Rows from block 3 of a small sound classifier, named by matrix and row number. Rows with one number belong to one neuron. Each number is 128 + 32 x the weight over its row's rms, rounded and kept within 0 to 255. All counts start at 0.
Before each neuron's rows are labels from the 100 clips, of 14976, where the neuron reaches its largest size: "top examples" is what is common among them. Only what is clearly more common there than usual is listed. The data: short read English sentences (LibriTTS-R).
# gate: MLP gate (model.blocks.3.mlp.gate.weight, 640x160), inputs 0-159
# fc1: MLP up (model.blocks.3.mlp.fc1.weight, 640x160), inputs 0-159
# fc2: MLP down (model.blocks.3.mlp.fc2.weight, 160x640, transposed), outputs 0-159

top examples: voice: male
gate.472 [ 54 128 128 171 129 125 137 127 119 144 118  67 114 128 129 111 109  87 116 128 114 130 155 161 129 131 181 127 133 144 128 131 128 128 128 151 129 128 129 126 128 128 128 133 108 127 122 126 152 140 129 136 156 128 101 128 128 165 115 128 128 124 137 127 118 128 100 111 133 128 140  75  23 188 120 129 103 127 119 129  94 129 118  11 127 144 183 129 125 121 128 145 127 128 135 125 153 120  83 119 117 117 102  92 136 180   0 161 152 159 204 134 133 220 128 136 129 128 114 145 132 137 133 128 150 129 147 127 128 132 128 128 186 128 128 157 130 132 129 128 139 144 128 128 136 230 127 133  83   0 128 134 138 136 128 196 127 158 128 255]
fc1.472 [120 134 128 128 128 123 128 128 120 143 110 118 127 128 128 128 128 128 102 128 128 128 154 128 133 102 130 128 163 130 119 130 128 127 125 129 126 129 129 113 126 128  98 135 129 123 128 125 113 128 245 128 116 131 125 131 128 129 128 128 128 124 128  92 128 124 129 128 130 128 127 120 128 129 125 128 123 128 128 180 128 131 139  44  98 104 128 126 114 127 123 128 124 132 128 122 189 133 132   7 119 109 132 123 133 177  91 149 136 129 255 156 127 158 128 125 128 128 126 132 210 128 128 128 128 128 128  65 128 141 128 128 149 135 130 128 129 129 136 127 128 129 127 133 128 159 157 132 129 135 130 128 137 134 143 128 134 255 132 143]
fc2.472 [120 131 163 128 128 128 170 127 126 128 128 132 129 143 128 104 127 128 130 205 128 126 129 102 128 127 128 127 128 124 128 127 122  76 116  21  94 163 128 126 128 134 143 128 127 128 126 128 128 119  92 128 162 113 110 124 130 128 127 131 128 126 128 127 128 135 128 128 123 101 128 122   0 128 128 110 120 124 124  51 124 123 148 127 145 157 116 138 129 128 128 127 115 128 164 127 128 128 115 128 128 122  72 127 128 126 128 132 150 127 163 128 127 130 111  79 127 128 205 128 109 111 118 131  87  17  31 130  72 122 128 139 176  50 255 128  64   6 127 125 128 129 128  38 128 128 142  86 121 128 131 128 128 222 128 156 128 128 129 151]

top examples: voice: male
gate.326 [131 128 128 128 129 128 173 117 128 101 129 122  77 122 148 126 127 123 134 111 128 113 128 141 126 128  90 126 128 179 128 135 126 200 224 134 133 196 128 189 170 108 125 135 128 129 112 128 131 190 122 129 148 128 128 127 128 129 108 128 127 128 128 125 123 129 128 112 128 124 161 145 128 128 122 128 166 131 126 124 127 122 127 129 190 128 136 125 128 128 129 175 129 127 131 162 123 128  79 128 127 113  11 111  61  93 152  94 107 135  91 127 110 102 115 101 102 121 255 128 105 127  95 132  74 140 127 128 128 134 126 128 126 128 128 125 133 141 128 128 127 113 135 128 125 127 128 182 127 189 130 112 149 119 192 135 126 128 130 150]
fc1.326 [130 149 124 128 128 155 239 144 133 113 126 129 100 133 136 126 126 129 134 185 128 124 128 245 126 135 130 123  96 128 128  89 114 128 128 116 128 123 124 127 128 123 124 128 130 127 117 125 187 149 119 128 129 131 128 127 132 138 114 128 128 156 199 128  39 128 123 117 109 128 130 131 128 255 122 127 136 140 174  29  89 125 128 122 127  70 128 127 131 128 128 126 128 130 133 135 127 124 128 126 128 129 129 129 128 128 129 128 158 127 192 129 170 119 128 128  59   0 131 128 130 128 124 135 131 119 124 255 129 138 126 139 127 133 133 120  99 128 127 214 128 117 130 132 128 119 128 118  21 128 150 109 112  98 129 120 109 128 132 128]
fc2.326 [ 63 128 127 130 127 128 154 128 151 128 128 126 127 128 116 128 128 129 129 118 128 126 200 128 112 126 129 128 127 128 128 131 126 128 130 240 124 129 129 128  56 127 119 128 139 128 128 137 126 123 128 128 127 130 130 128 128 116 128 129 127 128 128 102 128 128 131 128 128 129 128  59 127 128 128 128 128 128 127 131 128 146  82 128 168 128  75 128 128 147 129 156 137 128 131 138 127 128 128 125 125  70 139 105 228 107 127 128 128 124 154 128 128 129 134 177 153 137  83 128 133 120 222 127 128 195 138 129 152 128 127 113 128 171 113 115 149 255 128 127 168 124   0 157 128 129 255 158 131 128 130 130 154 119 128   0 128 128 123 126]

top examples: voice: male
gate.597 [133 139 104 138 158 166 139 105 157 128 170 166 160 139 133 105 132 154 158 102 128 165 152 161 255  96 135 159 183 115 123  83 105  82 115  81  52 114 186 116 120 152  99 128 136 130 154 124 127 148 152 125 127 136 140 142 138 136 149 142 111 150 112 132 148 113 147 147 147 161 106 137 142 149 153 136 133 101 107 175 129 122  94 164 142 128 133 159 128 163 146 139 136 175 152 134 137 146 142 143 120 127 129 128 149 131  78 157 165 182 154 214 234 139 138 177 120 157 131 122 125 111 120  98  91  78 104 108  82  64  92  59 112  72  79 108  58  93  99 119 101 117 108  78 114  93 106  91 148  81  92 125  91 110  93  83 123 116  67  95]
fc1.597 [134 135 106 138 135 144 134 118 131 128 154 152 142 141 129 115 138 152 146 102 128 144 133 148 207  73 167 162 215 113 122 127 117  90 106  80 122 120 152 105 114 119 113 128 137 128 255 125 126 142 203 122 103 132 131 140 137 130 239 141 126 135 119 132 190 127 159 243 155 137 100 140 134 143 155 134 131 110 111 255 131 124 111 158 118 130 138 155 129 131 132 142 131 151 150 132 134 134 140 146 119 105 129 128 135 141  74 158 165 159 166 167 157 152 145 136 126 151 132 121 126 111  82 108 114  73 111 114  89  85  82  79 111  70  83 116  82  80 116 122  97 120 103  92 105 114 112 121 167 121 109  80 108  86 121  74 111 115  83 114]
fc2.597 [127 128 128 128 128 158 128 126 128 128 128 128 134 131 129 120 128 127 129 141 128 129 184 128  82 130 129 129 128 127 124 128 128 128 174  40  85 128 128 128 128 128 128 128 128 126 128 132 128 128 143 128 142 128 128 129 120 128 128 128 128 135 128 128 128 146 128 128 126 134 128 132  72 128 129 128 128 102 127 202 119 140 128 128 128 122  19 131 128 128 128 128 128 128 107 128 100 128 128 128 124 128 128 128 163 101 128 132 173 102 181 129 128 131 141 140 128 149 138 128 127 128 110 131 108  31  53 142 176 128 128 173 128  21 177  41   0   0 131 134 128 128 129  48 141 128 155  23 128 122 129 128 162 191 128 193 128 128 128 149]

top examples: voice: male
gate.208 [133 137 128 130 139 139 126 128 139 122 177 231 255 130 129  83 131 133 147 128 129 142 133 168 171 103 130 160 163 111 107 117 127 106 124  72 126 116 157 128 128 156 112 128 128 127 141 123 126 157 118  91 145 128 137 139 128 130 128 157 124 133 128 144 130 126 128 128 143 128 108 134 174 141 163 128 134 116 104 147 128 125 101 171 158 129  74 132 133 131 129 130 146 244 174 128 117 128 136 148 128 126 128 132 193 126 111 140 132 205  47 128 144 131 137 128 111 163 138 121 125  99 117 109 100 100 118 126 120 104  96 101  58  63 103  98 119 117  36  84 118 128 124  60 124 101 117 115 142  35 112 129  80  98 108 120 123  19 102 111]
fc1.208 [135 128 128 149 121 115 129 128 107 128  77  72  65 125 126 160 126 114 104 129 128  67 128 126  66 128 127 111 126 140 146 134 137 140 129 149 129 138 248 130 128 104 149 128 128 128 127 128 129 121 128 141 128 128  78 127 123 127 128 119 151 127 132  97 128 135 128 128 125 108 163 127  51 117 112 128 127 165 161  71 128 132 135  40 112 127 134 125 128 119 127 130 107  47 101 128 146 128  89 106 128 128 122 120 116 235 134 100 126  83 128 128  85 127 126 125 128 168 128 128 132 153 137 183 156 148 140 232 178 200 140 137 226 193 188 131 142 144 180 159 138 128 151 228 133 149 133 138  65 133 140 128 145 147 150 152 129 204 187 156]
fc2.208 [128 127 128 128 128 124 175 130 151 128 128 128 121 106 127 126 128 129 127 121 128 128 102 173 148 128 127 147 128 131 135 128 132 128 128 255 171  94 122 128 128 128 128 128 147 129 201 126 128 129 128 128 126 128 129 146 128 112 128 182 128 128 126 128 119 127 128 128 129 124 128 128 151 126 128 144 128 128 130 127 145 126 127 128 128 128 148 128 128 128 128 128 128 145 167 128 133 128 128 154 154 128 128 128  93 153 128 125 101 162   0 117 128 123 128 173 134 127 107 128 128 135 194 125 197 235 221 120 122 128 128 117 128 165  70 149 234 201 123 127 128 127 109 198 128 128 106 188 128 128 127 128 123  57 128  63 128 128 128 104]

top examples: voice: female
gate.33 [101  93 160 109 109  95 102 154 100 118  87 115 102 120 127 157 110 109 121 169 113  95  99  91  70 209 103 101  67 132 148 160 150 167 160 185 160 160  76 161 154  97 153 151 115 128  96 133 147 103  95 132 128 100  98  98 108 107  93  97 147  94 150 126  93 151  88  93 107  96 152 102  96 104 106 116 101 191 146  75 109 159 153 129 103 103 111  88 121 111 108  96 116  84 119 125 110  91  87 120 157 151 128 126 108 121 172 105  90  87 100  99  84 104 105  85 128 107 128 133 143 135 150 167 164 180 164 157 172 165 178 197 156 180 186 156 189 178 137 155 167 160 164 181 139 169 154 168  97 167 156 160 173 160 154 171 169 150 179 169]
fc1.33 [105  94 156 107 112  99 105 152 100 118  94 121 107 121 127 145 106 109 120 171 115  89 104  94  64 184 103 113  75 133 148 161 150 166 159 198 158 156  77 162 153  94 161 150 116 128  93 133 142 105  92 133 128  99  97  93 108 114  89  95 143  98 147 125  88 154  87  88 110  97 152 100 104 102 108 117 102 179 147  74 117 154 148 129 107 104 112 110 122 102 113  98 119  78 115 125 105  87  88 121 151 155 128 126 109 122 171  98  91  93 103  93  83 106 109  85 128 108 128 136 138 135 158 165 154 200 169 157 193 166 171 198 156 184 182 156 192 185 136 156 172 155 161 200 141 177 157 163  98 164 156 155 170 158 152 179 165 152 175 169]
fc2.33 [120 128 128 128 128 180 128 127 128 128 128 128 132 130 129 108 128 108 128 148 128 128 203 128  84 129 143 128 128 128  99 114 128 128 153   0  54 128 128 128 128 128 130 128 128 128 127 145 128 128 150 128 135 128 128 128 121 128 128 130 128 133 124 128 128 162 147 128 126 137 128 131  80 128 128 128 128 115 125 154 113 139 134 128 134 123  73 130 128 128 128 128 128 103 110 128  85 128 128 128 126 102 131 128 189  87 128 130 186  90 175 134 128 147 167 150 126 129 150 128 126 128 128 129  70  29  19 137 161 128 128 150 128  60 181  64  31  23 129 128 128 128 128  49 128 128 172  47 141 119 128 128 178 196 128 176 128 128 126 140]

top examples: voice: female
gate.25 [101 100 163 102 113  94  99 163 104 127  90 110 108 121 126 152 108 107 118 170 117  88  91  87  59 178  99 114  76 132 154 158 148 173 159 185 163 162  67 160 159  88 173 147 111 128  95 132 146 108  89 134 128  99 102  93 110 100  89  95 146  92 151 124  89 172  87  89  97  93 163  77 104 101 114 109  98 167 150  81 115 139 145 129 111 109 100  85 121 110 115  96 118  85 120 126 113  98  91 120 164 145 128 115 102 119 166  96  86  85 106  85  89  98 116  80 128 107 114 134 140 136 158 162 157 182 174 160 168 163 191 171 183 175 168 149 191 174 135 146 165 143 167 169 161 175 153 157  97 170 156 154 172 155 151 176 171 150 174 163]
fc1.25 [ 99 101 156 102 115  93  93 154 102 123  85 120 108 121 127 143 104 109 113 165 116 101 100  92  81 178  98 115  73 133 148 171 148 166 152 179 154 156  61 159 152  85 162 144 116 128  74 132 138  98  88 132 128  95  96  98 103 105  83  92 137  93 139 124  90 155  90  86 108  97 205 103  83  90 114 121  91 170 148  80 125 144 145 128  96  88 104  74 124 110 112 101 124  96 120 126 101  88  86 120 148 149 128 128 104 121 167 100  88  90 104  89  82  95 116  90 128 101 128 133 144 138 162 163 158 181 161 154 164 158 167 197 157 175 168 161 183 177 135 170 166 153 175 175 148 170 149 153  92 158 160 167 168 171 145 173 171 162 175 165]
fc2.25 [126 128 128 128 128 164 124 127 128 128 128 128 133 130 129  90 128 125 128 152 128 128 217 128  40 129 145 128 128 128 102 128 128 128 142  13  60 128 128 128 128 128 128 128 128 128 128 133 128 128 157 128 137 128 128 129 119 128 128 138 128 132 115 128 128 169 128 128 125 158 128 129  76 128 128 128 128 104 121 158 102 148 128 128 139 122  76 131 128 128 128 128 128 128 116 128  99 128 126 128 126 116 135 128 190  84 128 131 188  90 190 138 128 138 162 167 126 129 145 128 125 128 128 130  93   0  37 139 172 128 128 156 128  86 177  38  22   6 130 128 128 128 129  66 128 128 171  32 139 121 129 128 191 177 128 204 128 128 128 143]

top examples: voice: female
gate.120 [151 172  91 143 132 164 141 104 155 138 171 139 155 130 130 117 142 147 134  71 142 170 149 164 179  71 154 152 191 123 121 110 122  91 107  51  95 109 154  85 109 176 112 115 130 128 168 126 125 147 165 126 129 154 148 152 142 130 171 161 122 161 123 129 166 109 170 172 140 164  99 163 158 152 148 133 146  80  53 186 136 124 115 128 140 143 152 157 129 148 129 152 131 190 134 131 152 163 170 137 105 100 129 130 153 130  71 144 160 167 135 176 149 146 139 165 125 152 130 123 121 122  91  89 111  58  92 100  85  87  95  79  94  61  82 117  48  67 124  98  88 117  91  64 115  90 105 105 165  97  96  91  92  94 107  60  84 102  74  94]
fc1.120 [ 89  87 159 116 120  97 104 153  99 119  86 110 104 124 126 146 109 104 122 170 111  88  99  90  79 184 104 111  70 133 146 156 139 165 154 194 167 161  78 171 156  89 154 150 119 128  95 131 139 111  95 131 127  98 105  97 114 123  87  94 138  99 139 124  92 158  84  85 116  94 160  96 104 102 108 116  97 172 146  78 128 142 144 128 104 104 105  86 125 119 124 100 124  75 119 125 112  93  87 119 151 154 127 122 102 124 176 103  85  90 106  87  87 102 116  86 131 109 126 134 139 135 166 169 153 195 169 161 167 164 167 172 154 228 177 152 198 184 134 153 164 150 160 188 148 166 152 159  90 163 159 159 168 152 154 179 174 155 180 165]
fc2.120 [129 128 128 128 128 101 129 129 128 128 128 128 123 126 127 148 128 129 128 109 128 128  61 128 183 127 122 128 128 128 144 128 128 128 106 255 205 128 128 128 129 128 128 128 128 128 128 125 128 128 111 128 119 128 128 127 133 128 128 120 128 122 128 128 128  98 128 128 130 106 128 128 168 128 128 128 128 129 135 100 144 110 128 128 122 134 178 125 128 128 128 128 128 128 148 128 152 128 130 128 130 140 121 128  70 160 128 126  78 161  82 114 128 126  61  67 129 127 117 127 128 128 128 126 173 255 240 118  86 128 128 109 128 193  90 190 255 247 127 128 128 128 158 187 128 128 103 185 124 133 127 128  80  80 128  56 128 128 127 116]

top examples: voice: male
gate.553 [132 128 135 126 127 127 128 131 126  97 122 128  89 102 125 138 126 127 118 144 128  86  83 116   0 138 104 100 171 144 209 130 204 160 139 136 135 132 127 134 132 115 142 128 128 114 128 114 133 129 148 131  59 127 128 127 127  54  27 123 149 112 132 128 124 145 128  43 117 109 128 124 128 126 134 130 128 129 128 119 128 132 128 128 125 128 148 113 123 121 122 128 139 128 130 130 130 125 128 130 136 128 133 124  54 126 136 119  71  81 122 120  98 119 127  44 126 226 129 130 128 128 129 136 146 155 129 250 180 196 136 143 128 144 155 128 140 131 255 134 150 128 130 147 128 132 129 128 128 136 134 128 169 137 134 135 128 128 137 150]
fc1.553 [128 100 128 116 128  76 159 132 114 127 117 118  77 123 159 137 128 126 128 210 237 137 127 126 111 134  83  14 128 140 153 145 127 132 140 143 133 146 128 143 142 126 244  98 140 128 126 130 129 146 128 129 126 125 125 126 128  76 106 128 128 116 105 122 128 132 128 102 128 128 128 127 128  68 127 112 128 115 103 127 129 128 148  72 128 207 119 182 128 125 128 225 128   0 119 158 128 128  24  93 134 133 128 129 127 128 133 117 114 125 124 101  90  75 126 125   0 124 130 120 128 128 149 129 128 140 162 179 132 135 157 131 131 134 136 128 164 134 132 135 128  72 128 134 129 128 136 140 129 151 133 128 152 160 146 140 128 142 133 132]
fc2.553 [172 129 130 128 128 166 127 151 127 128 128 128 136 149 120 130 124 122 129  83 128 128 130 134  90 156 241 128 131 132 125 113 128 217 131  65   4 131  90 128 128 117 125 128 128 124 126 128 128 124 128 137 137 128 229 128 128 128 128 129  83 147  96 128 128 116 127 119 129 188 128 127 117 124 170 122 128 106 128 128 117 213 128 128 178 128  84 129 128 128 128 128 169 129 116 139 124 128 128 115 109 139 128 155 128 118 128 124 136 114 139 161 128 102 154 156 128 129 131 128 106 124 126 131 126  30 122 127 186 180 128 135  38 119 134  81  42 128 128 186 138 128 131 120 128 128 210 128 243 130 130 107 133 148 128 130 128 150 130   4]