config.toml
train_examples = 26041
gain_aug_db = 6
input = "log_mel"
win_length = 512
norm_position = "pre"
bias = "none"
parallel_block = false
subsampling = 4
width = 160
pooling = "mean"
optimizer = "adam_atan2"
Rows from block 3, named by matrix and row number. Rows with one number belong to one attention dimension. Each number is 50 + 12 x the weight over its row's rms, rounded and kept within 0 to 99. All counts start at 0. After the name is the row's rms in percent of the matrix's.
# q: attention query (model.blocks.3.attn.q.weight, 128x160), inputs 0-159
# k: attention key (model.blocks.3.attn.k.weight, 128x160), inputs 0-159
q.62 088:50 54 61 50 50 38 50 58 50 28 45 50 50 50 50 74 53 50 51 50 50 51 50 51 50 53 47 72 50 47 52 28 50 48 49 50 50 51 50 50 49 50 50 49 50 33 49 50 50 50 50 50 50 50 50 47 45 50 29 48 59 51 50 50 50 50 50 36 50 48 51 48 18 50 55 47 51 50 50 50 48 48 50 50 50 51 39 50 50 50 50 60 50 44 50 50 44 50 50 50 50 50 50 51 50 51 54 52 52 52 50 51 50 55 88 50 50 50 50 00 50 50 50 50 49 50 50 49 50 50 50 50 39 50 49 00 50 50 51 50 49 00 49 50 50 50 50 50 50 51 50 51 50 50 72 50 65 22 50 50
k.62 083:50 50 48 50 53 50 42 50 50 99 46 49 50 50 60 50 57 51 51 50 50 50 83 66 46 29 50 50 45 45 50 50 50 50 19 51 50 50 37 50 50 50 50 51 50 50 50 50 50 52 50 39 50 59 50 51 67 50 49 50 47 50 50 50 47 50 50 49 53 43 50 50 50 32 50 27 54 49 51 49 50 50 50 04 50 50 49 50 35 57 56 50 50 50 50 50 50 82 52 50 50 59 51 50 99 54 50 50 56 65 69 52 50 50 50 50 50 50 50 50 50 48 47 44 50 53 50 49 50 50 50 50 51 50 50 52 56 60 50 50 11 10 00 50 50 51 50 50 50 50 50 58 50 50 50 51 54 50 50 50
q.63 169:50 53 50 33 51 50 51 50 51 35 50 50 51 55 50 80 99 66 73 50 52 52 51 50 51 51 20 50 50 34 45 02 50 32 12 43 50 52 49 50 49 50 50 50 50 48 49 50 50 49 50 49 50 50 49 48 28 20 50 47 51 50 39 50 50 50 49 50 48 50 64 48 43 50 87 49 50 50 48 50 50 50 44 50 50 50 50 51 66 62 50 51 50 36 50 50 50 61 69 59 50 59 58 77 56 65 60 57 72 60 61 85 51 77 94 50 50 45 49 48 50 49 50 50 45 46 28 47 44 46 49 50 36 48 49 48 46 47 52 46 50 37 50 50 50 50 50 50 50 50 48 52 47 51 50 49 50 20 50 50
k.63 118:50 50 35 50 50 50 33 50 50 50 47 50 50 50 57 55 71 50 50 66 50 50 50 50 47 00 51 49 19 48 47 50 49 57 36 50 50 51 50 50 50 50 50 50 50 50 50 27 50 50 50 46 50 51 50 50 50 50 50 50 50 50 50 50 49 50 50 50 50 44 52 50 50 50 50 49 55 50 50 50 96 49 50 00 50 50 36 50 50 51 50 51 50 37 31 50 50 50 50 50 50 50 52 51 70 50 51 50 50 52 78 50 50 50 61 50 50 50 56 50 50 49 48 50 50 50 50 47 50 50 69 50 50 50 50 50 54 51 50 50 43 50 33 50 50 52 47 50 13 50 50 50 50 50 50 50 50 50 50 50
q.64 167:50 88 46 49 50 26 50 38 50 48 50 54 61 50 50 50 51 51 50 64 82 64 54 65 50 50 48 52 50 49 47 49 50 53 50 10 50 50 50 49 51 50 56 48 50 49 72 55 50 50 50 48 50 50 39 50 51 48 54 51 50 52 50 66 60 52 50 65 50 50 50 22 41 50 50 31 50 50 66 55 31 50 50 54 51 65 50 51 50 47 50 46 33 50 50 50 50 50 50 50 50 50 82 51 55 51 96 65 51 59 51 51 84 52 50 50 49 50 47 46 50 50 14 52 50 11 49 63 23 24 52 50 50 50 50 36 11 06 50 50 50 49 40 50 51 52 50 50 49 57 50 50 50 50 50 24 54 37 48 57
k.64 119:50 32 50 50 53 50 77 50 50 50 50 49 50 50 50 50 50 50 50 50 50 50 50 50 50 50 50 49 53 52 50 50 50 50 52 53 50 50 50 54 52 50 50 52 75 57 00 50 50 50 50 50 53 71 52 50 50 49 45 50 50 65 45 50 49 50 51 38 49 50 76 51 50 50 50 51 50 38 50 40 99 27 25 50 50 50 07 50 51 50 24 50 51 10 50 51 50 50 50 50 50 50 50 50 50 50 50 50 47 50 44 50 50 50 50 50 46 50 41 50 01 50 50 50 50 85 50 64 50 50 50 50 38 51 50 52 55 77 50 53 50 50 50 50 15 50 50 50 50 82 50 46 50 50 50 52 67 50 76 54
q.65 007:50 50 28 50 48 50 50 44 50 50 54 50 00 50 50 49 50 28 50 49 53 53 50 50 50 50 55 50 51 45 50 50 41 50 50 50 59 50 50 50 50 51 56 45 51 50 50 53 50 47 50 50 49 49 50 50 52 50 51 51 40 50 50 54 51 50 49 51 37 57 50 49 50 50 51 49 50 51 50 51 49 50 50 50 59 99 50 50 52 49 51 73 41 50 12 54 50 53 50 39 50 50 56 56 50 51 50 50 50 50 35 50 49 48 51 50 50 49 48 49 00 50 47 40 50 50 49 50 50 50 46 50 50 50 43 49 50 50 53 62 33 52 40 63 00 50 47 50 50 50 50 95 43 50 41 50 50 44 50 16
k.65 009:43 50 54 10 50 50 37 50 50 49 50 47 51 32 35 51 50 51 50 50 63 51 75 50 80 51 51 68 50 21 81 48 50 22 50 48 50 52 49 50 50 50 50 50 50 50 50 51 50 50 50 50 00 28 39 69 48 50 50 63 58 53 50 50 51 55 48 50 45 43 50 45 51 52 50 43 44 50 47 51 53 54 50 50 45 52 51 50 50 50 51 50 50 50 55 48 50 52 69 50 50 49 52 50 50 71 58 54 56 54 68 50 57 50 51 50 39 44 50 34 50 50 71 50 50 42 49 48 49 50 41 47 46 48 50 33 49 48 99 49 48 43 50 55 49 49 50 51 50 50 50 69 49 57 52 48 50 52 50 50
q.75 153:50 50 50 50 50 50 72 51 49 86 46 50 49 50 61 40 39 48 97 55 50 51 50 50 50 11 50 33 40 50 42 64 30 46 57 50 50 50 50 50 50 50 50 50 49 54 50 50 50 53 50 53 60 50 60 50 50 56 50 50 50 50 50 50 50 50 50 50 50 50 33 50 50 50 04 50 50 50 50 50 50 50 56 50 50 50 50 50 50 50 50 50 50 50 51 50 50 47 41 50 59 88 50 51 50 50 50 50 50 45 49 49 50 50 00 50 50 50 50 99 29 50 50 50 50 50 50 50 50 50 50 50 50 50 50 97 50 50 50 50 50 91 50 50 32 50 60 50 50 48 50 50 50 50 52 50 44 50 50 50
k.75 159:49 50 28 50 48 50 48 50 50 53 50 50 50 50 50 50 50 50 52 99 50 50 50 50 50 50 46 72 50 50 50 50 77 46 50 50 50 50 55 50 50 50 50 50 50 50 50 50 50 50 50 50 50 50 50 50 50 42 18 46 50 51 00 50 50 50 50 06 51 50 50 50 49 00 72 50 43 33 50 32 50 76 50 56 50 47 50 50 43 52 50 67 50 56 50 26 27 47 46 50 50 50 50 51 50 79 50 50 50 50 76 50 50 50 50 50 49 50 50 25 88 50 50 50 46 49 49 50 50 50 50 50 47 49 50 50 50 50 49 51 50 05 50 50 75 50 59 50 49 50 50 50 50 50 50 50 50 50 50 50
q.76 061:50 89 46 49 50 19 50 27 53 50 51 50 50 50 49 50 61 50 50 50 51 50 50 59 51 52 47 52 56 44 47 48 50 50 45 29 50 50 49 48 50 50 51 49 50 08 84 53 50 50 50 46 50 50 32 50 51 48 50 50 50 74 50 53 68 50 50 62 50 50 53 10 39 50 52 29 50 51 50 53 30 50 49 50 54 56 51 52 50 49 50 49 49 50 47 50 50 50 51 50 50 50 51 50 50 52 81 50 51 84 53 53 99 52 91 49 50 50 50 36 54 50 16 56 50 44 50 93 44 40 50 50 50 50 50 43 38 20 50 50 50 41 48 50 52 51 50 50 50 50 50 50 50 50 50 44 60 50 49 61
k.76 080:50 35 50 50 55 51 99 50 50 49 50 50 50 50 50 50 50 50 50 50 50 50 50 50 40 50 50 43 53 50 50 50 50 51 51 53 50 50 50 50 52 50 50 50 52 50 25 50 50 50 50 50 51 50 54 50 49 50 48 50 50 54 44 50 49 50 50 48 49 57 50 50 50 50 50 51 50 50 50 48 61 13 33 50 50 51 44 50 63 50 22 50 50 09 50 51 50 50 51 50 50 51 50 50 50 49 50 50 44 50 39 50 50 50 50 50 42 50 45 50 00 51 50 50 51 53 50 54 50 50 50 50 50 53 50 51 52 53 50 51 50 50 50 50 00 50 50 50 51 78 50 47 50 50 50 52 72 50 59 54
q.77 103:39 34 57 50 50 56 50 50 50 50 52 49 52 51 50 56 51 52 50 50 24 45 50 50 50 50 50 49 50 74 51 50 99 50 50 50 50 50 50 53 50 50 45 67 19 50 26 48 50 50 50 51 39 49 55 52 00 50 50 44 50 50 50 50 50 50 50 38 51 50 49 51 50 52 99 78 50 48 41 48 58 50 50 50 46 30 49 49 50 50 50 50 54 50 50 50 50 50 55 99 50 50 46 48 50 49 44 48 50 50 49 50 49 50 50 50 50 50 50 50 50 50 81 50 30 50 50 00 50 50 50 50 50 50 59 50 50 50 49 50 54 50 66 50 50 41 50 50 50 21 50 50 50 50 48 50 43 50 50 45
k.77 156:51 82 50 51 49 47 50 50 37 49 21 51 70 50 54 50 54 50 50 49 50 21 50 54 50 50 50 50 32 47 50 47 49 50 49 49 50 50 50 50 50 51 50 50 50 07 64 42 50 68 50 50 50 50 50 50 52 50 50 50 50 48 99 58 50 50 50 62 52 25 50 50 50 50 50 47 75 71 56 64 39 50 99 51 50 24 50 51 29 36 50 50 50 50 50 50 52 50 50 50 57 50 50 50 50 50 50 50 50 50 50 50 50 49 50 50 50 50 50 50 50 35 22 50 49 50 49 50 50 49 50 50 68 50 17 49 50 50 50 46 36 50 15 50 50 50 50 50 50 50 50 50 50 50 50 49 50 50 50 50
q.78 205:50 83 47 50 50 25 50 40 50 49 49 56 61 50 50 50 50 51 51 80 82 69 56 68 50 50 48 52 50 48 48 49 50 53 50 12 50 50 50 50 51 50 54 48 50 50 67 54 50 50 50 49 50 50 43 50 51 49 53 51 50 51 50 70 56 54 50 62 50 50 50 28 44 50 50 33 50 50 67 53 33 50 50 55 51 66 50 51 50 48 50 47 32 50 50 50 50 50 50 50 50 50 94 52 68 51 91 69 50 59 51 51 80 52 50 50 49 50 44 49 50 50 13 52 50 10 46 56 23 27 52 50 50 50 50 40 12 07 50 50 50 50 37 50 50 52 50 50 48 56 50 50 50 50 50 25 51 39 48 55
k.78 131:50 29 50 50 52 50 67 50 50 50 50 49 50 50 50 50 52 50 50 50 50 50 50 50 50 50 50 49 51 52 50 50 50 50 52 53 50 50 50 64 51 50 50 52 86 59 00 50 50 50 50 50 52 80 52 50 50 50 38 50 50 71 46 50 49 50 51 30 49 50 84 52 50 49 50 51 50 38 50 40 99 28 26 50 50 50 03 50 51 51 25 50 51 16 50 50 50 50 50 50 50 50 50 50 50 50 50 50 49 50 45 50 50 50 50 50 46 50 34 50 17 50 50 50 50 85 50 62 50 50 50 50 25 50 50 51 58 76 50 53 50 50 50 50 28 50 50 50 50 79 50 45 50 50 50 52 65 50 77 54
q.79 023:50 46 69 50 53 50 50 50 50 51 50 50 87 50 51 50 50 56 50 50 00 50 50 50 53 49 50 46 47 50 50 50 50 50 50 50 48 51 50 58 54 47 33 99 47 50 50 37 50 50 50 51 50 50 50 50 47 50 50 49 54 99 52 50 50 56 50 47 55 50 48 50 50 50 50 53 50 50 50 50 50 50 68 50 50 45 50 50 44 51 50 50 63 50 76 50 50 46 50 58 59 50 50 49 50 49 50 50 50 50 50 52 50 50 50 50 51 51 50 50 50 50 50 50 50 50 50 45 50 50 50 50 50 50 50 50 50 50 45 50 52 50 51 50 50 49 67 50 50 42 50 09 50 50 50 50 38 50 50 50
k.79 026:54 56 50 58 47 27 50 50 50 56 15 55 49 58 52 42 50 50 50 34 50 50 53 56 50 50 48 48 49 50 87 46 46 50 50 50 49 52 91 50 50 50 76 59 50 02 50 50 54 99 50 53 67 50 50 48 54 50 51 47 40 81 50 51 50 48 50 51 51 50 47 50 48 37 43 50 50 50 62 50 42 47 91 51 50 49 50 54 48 50 50 50 50 56 49 49 44 47 30 50 50 20 49 50 28 50 50 38 50 39 48 50 50 12 37 50 51 59 50 67 50 49 44 50 50 50 50 50 50 50 48 52 64 50 42 50 50 50 39 50 47 50 47 50 46 50 50 50 44 48 53 50 50 50 45 50 50 47 49 46
q.80 159:50 49 55 50 50 78 13 50 50 50 50 49 50 50 42 65 51 50 00 00 42 40 50 49 50 80 62 50 50 50 53 48 70 50 48 50 50 50 50 50 49 50 49 50 68 50 50 49 50 41 50 50 42 50 50 50 50 50 50 37 50 45 50 44 50 50 50 50 50 50 88 50 53 50 75 51 50 50 50 50 50 49 48 50 41 39 43 50 50 51 50 50 52 50 49 50 50 56 61 50 50 15 00 47 18 50 50 50 50 50 50 50 49 50 83 50 50 50 54 45 79 50 59 48 50 50 50 50 50 50 50 50 50 50 50 50 50 50 50 50 50 40 64 50 61 50 44 50 59 50 50 50 50 50 50 50 51 51 50 50
k.80 169:66 52 75 50 50 50 50 50 50 50 50 51 50 47 50 50 50 50 47 43 50 50 50 50 50 50 51 32 50 49 50 50 46 50 48 50 50 50 00 50 49 50 50 49 25 39 91 50 50 49 50 35 50 35 50 50 51 50 99 53 50 48 62 50 56 50 50 99 49 50 31 50 50 78 39 50 50 68 50 81 50 50 50 41 51 56 51 50 52 49 50 02 49 50 50 50 51 51 50 50 50 50 50 50 50 32 50 57 50 50 34 50 50 50 50 50 51 49 71 78 50 50 50 49 50 50 53 50 50 50 50 50 70 50 50 50 50 46 50 44 50 87 50 50 49 50 33 50 50 50 50 50 50 50 50 50 50 50 50 49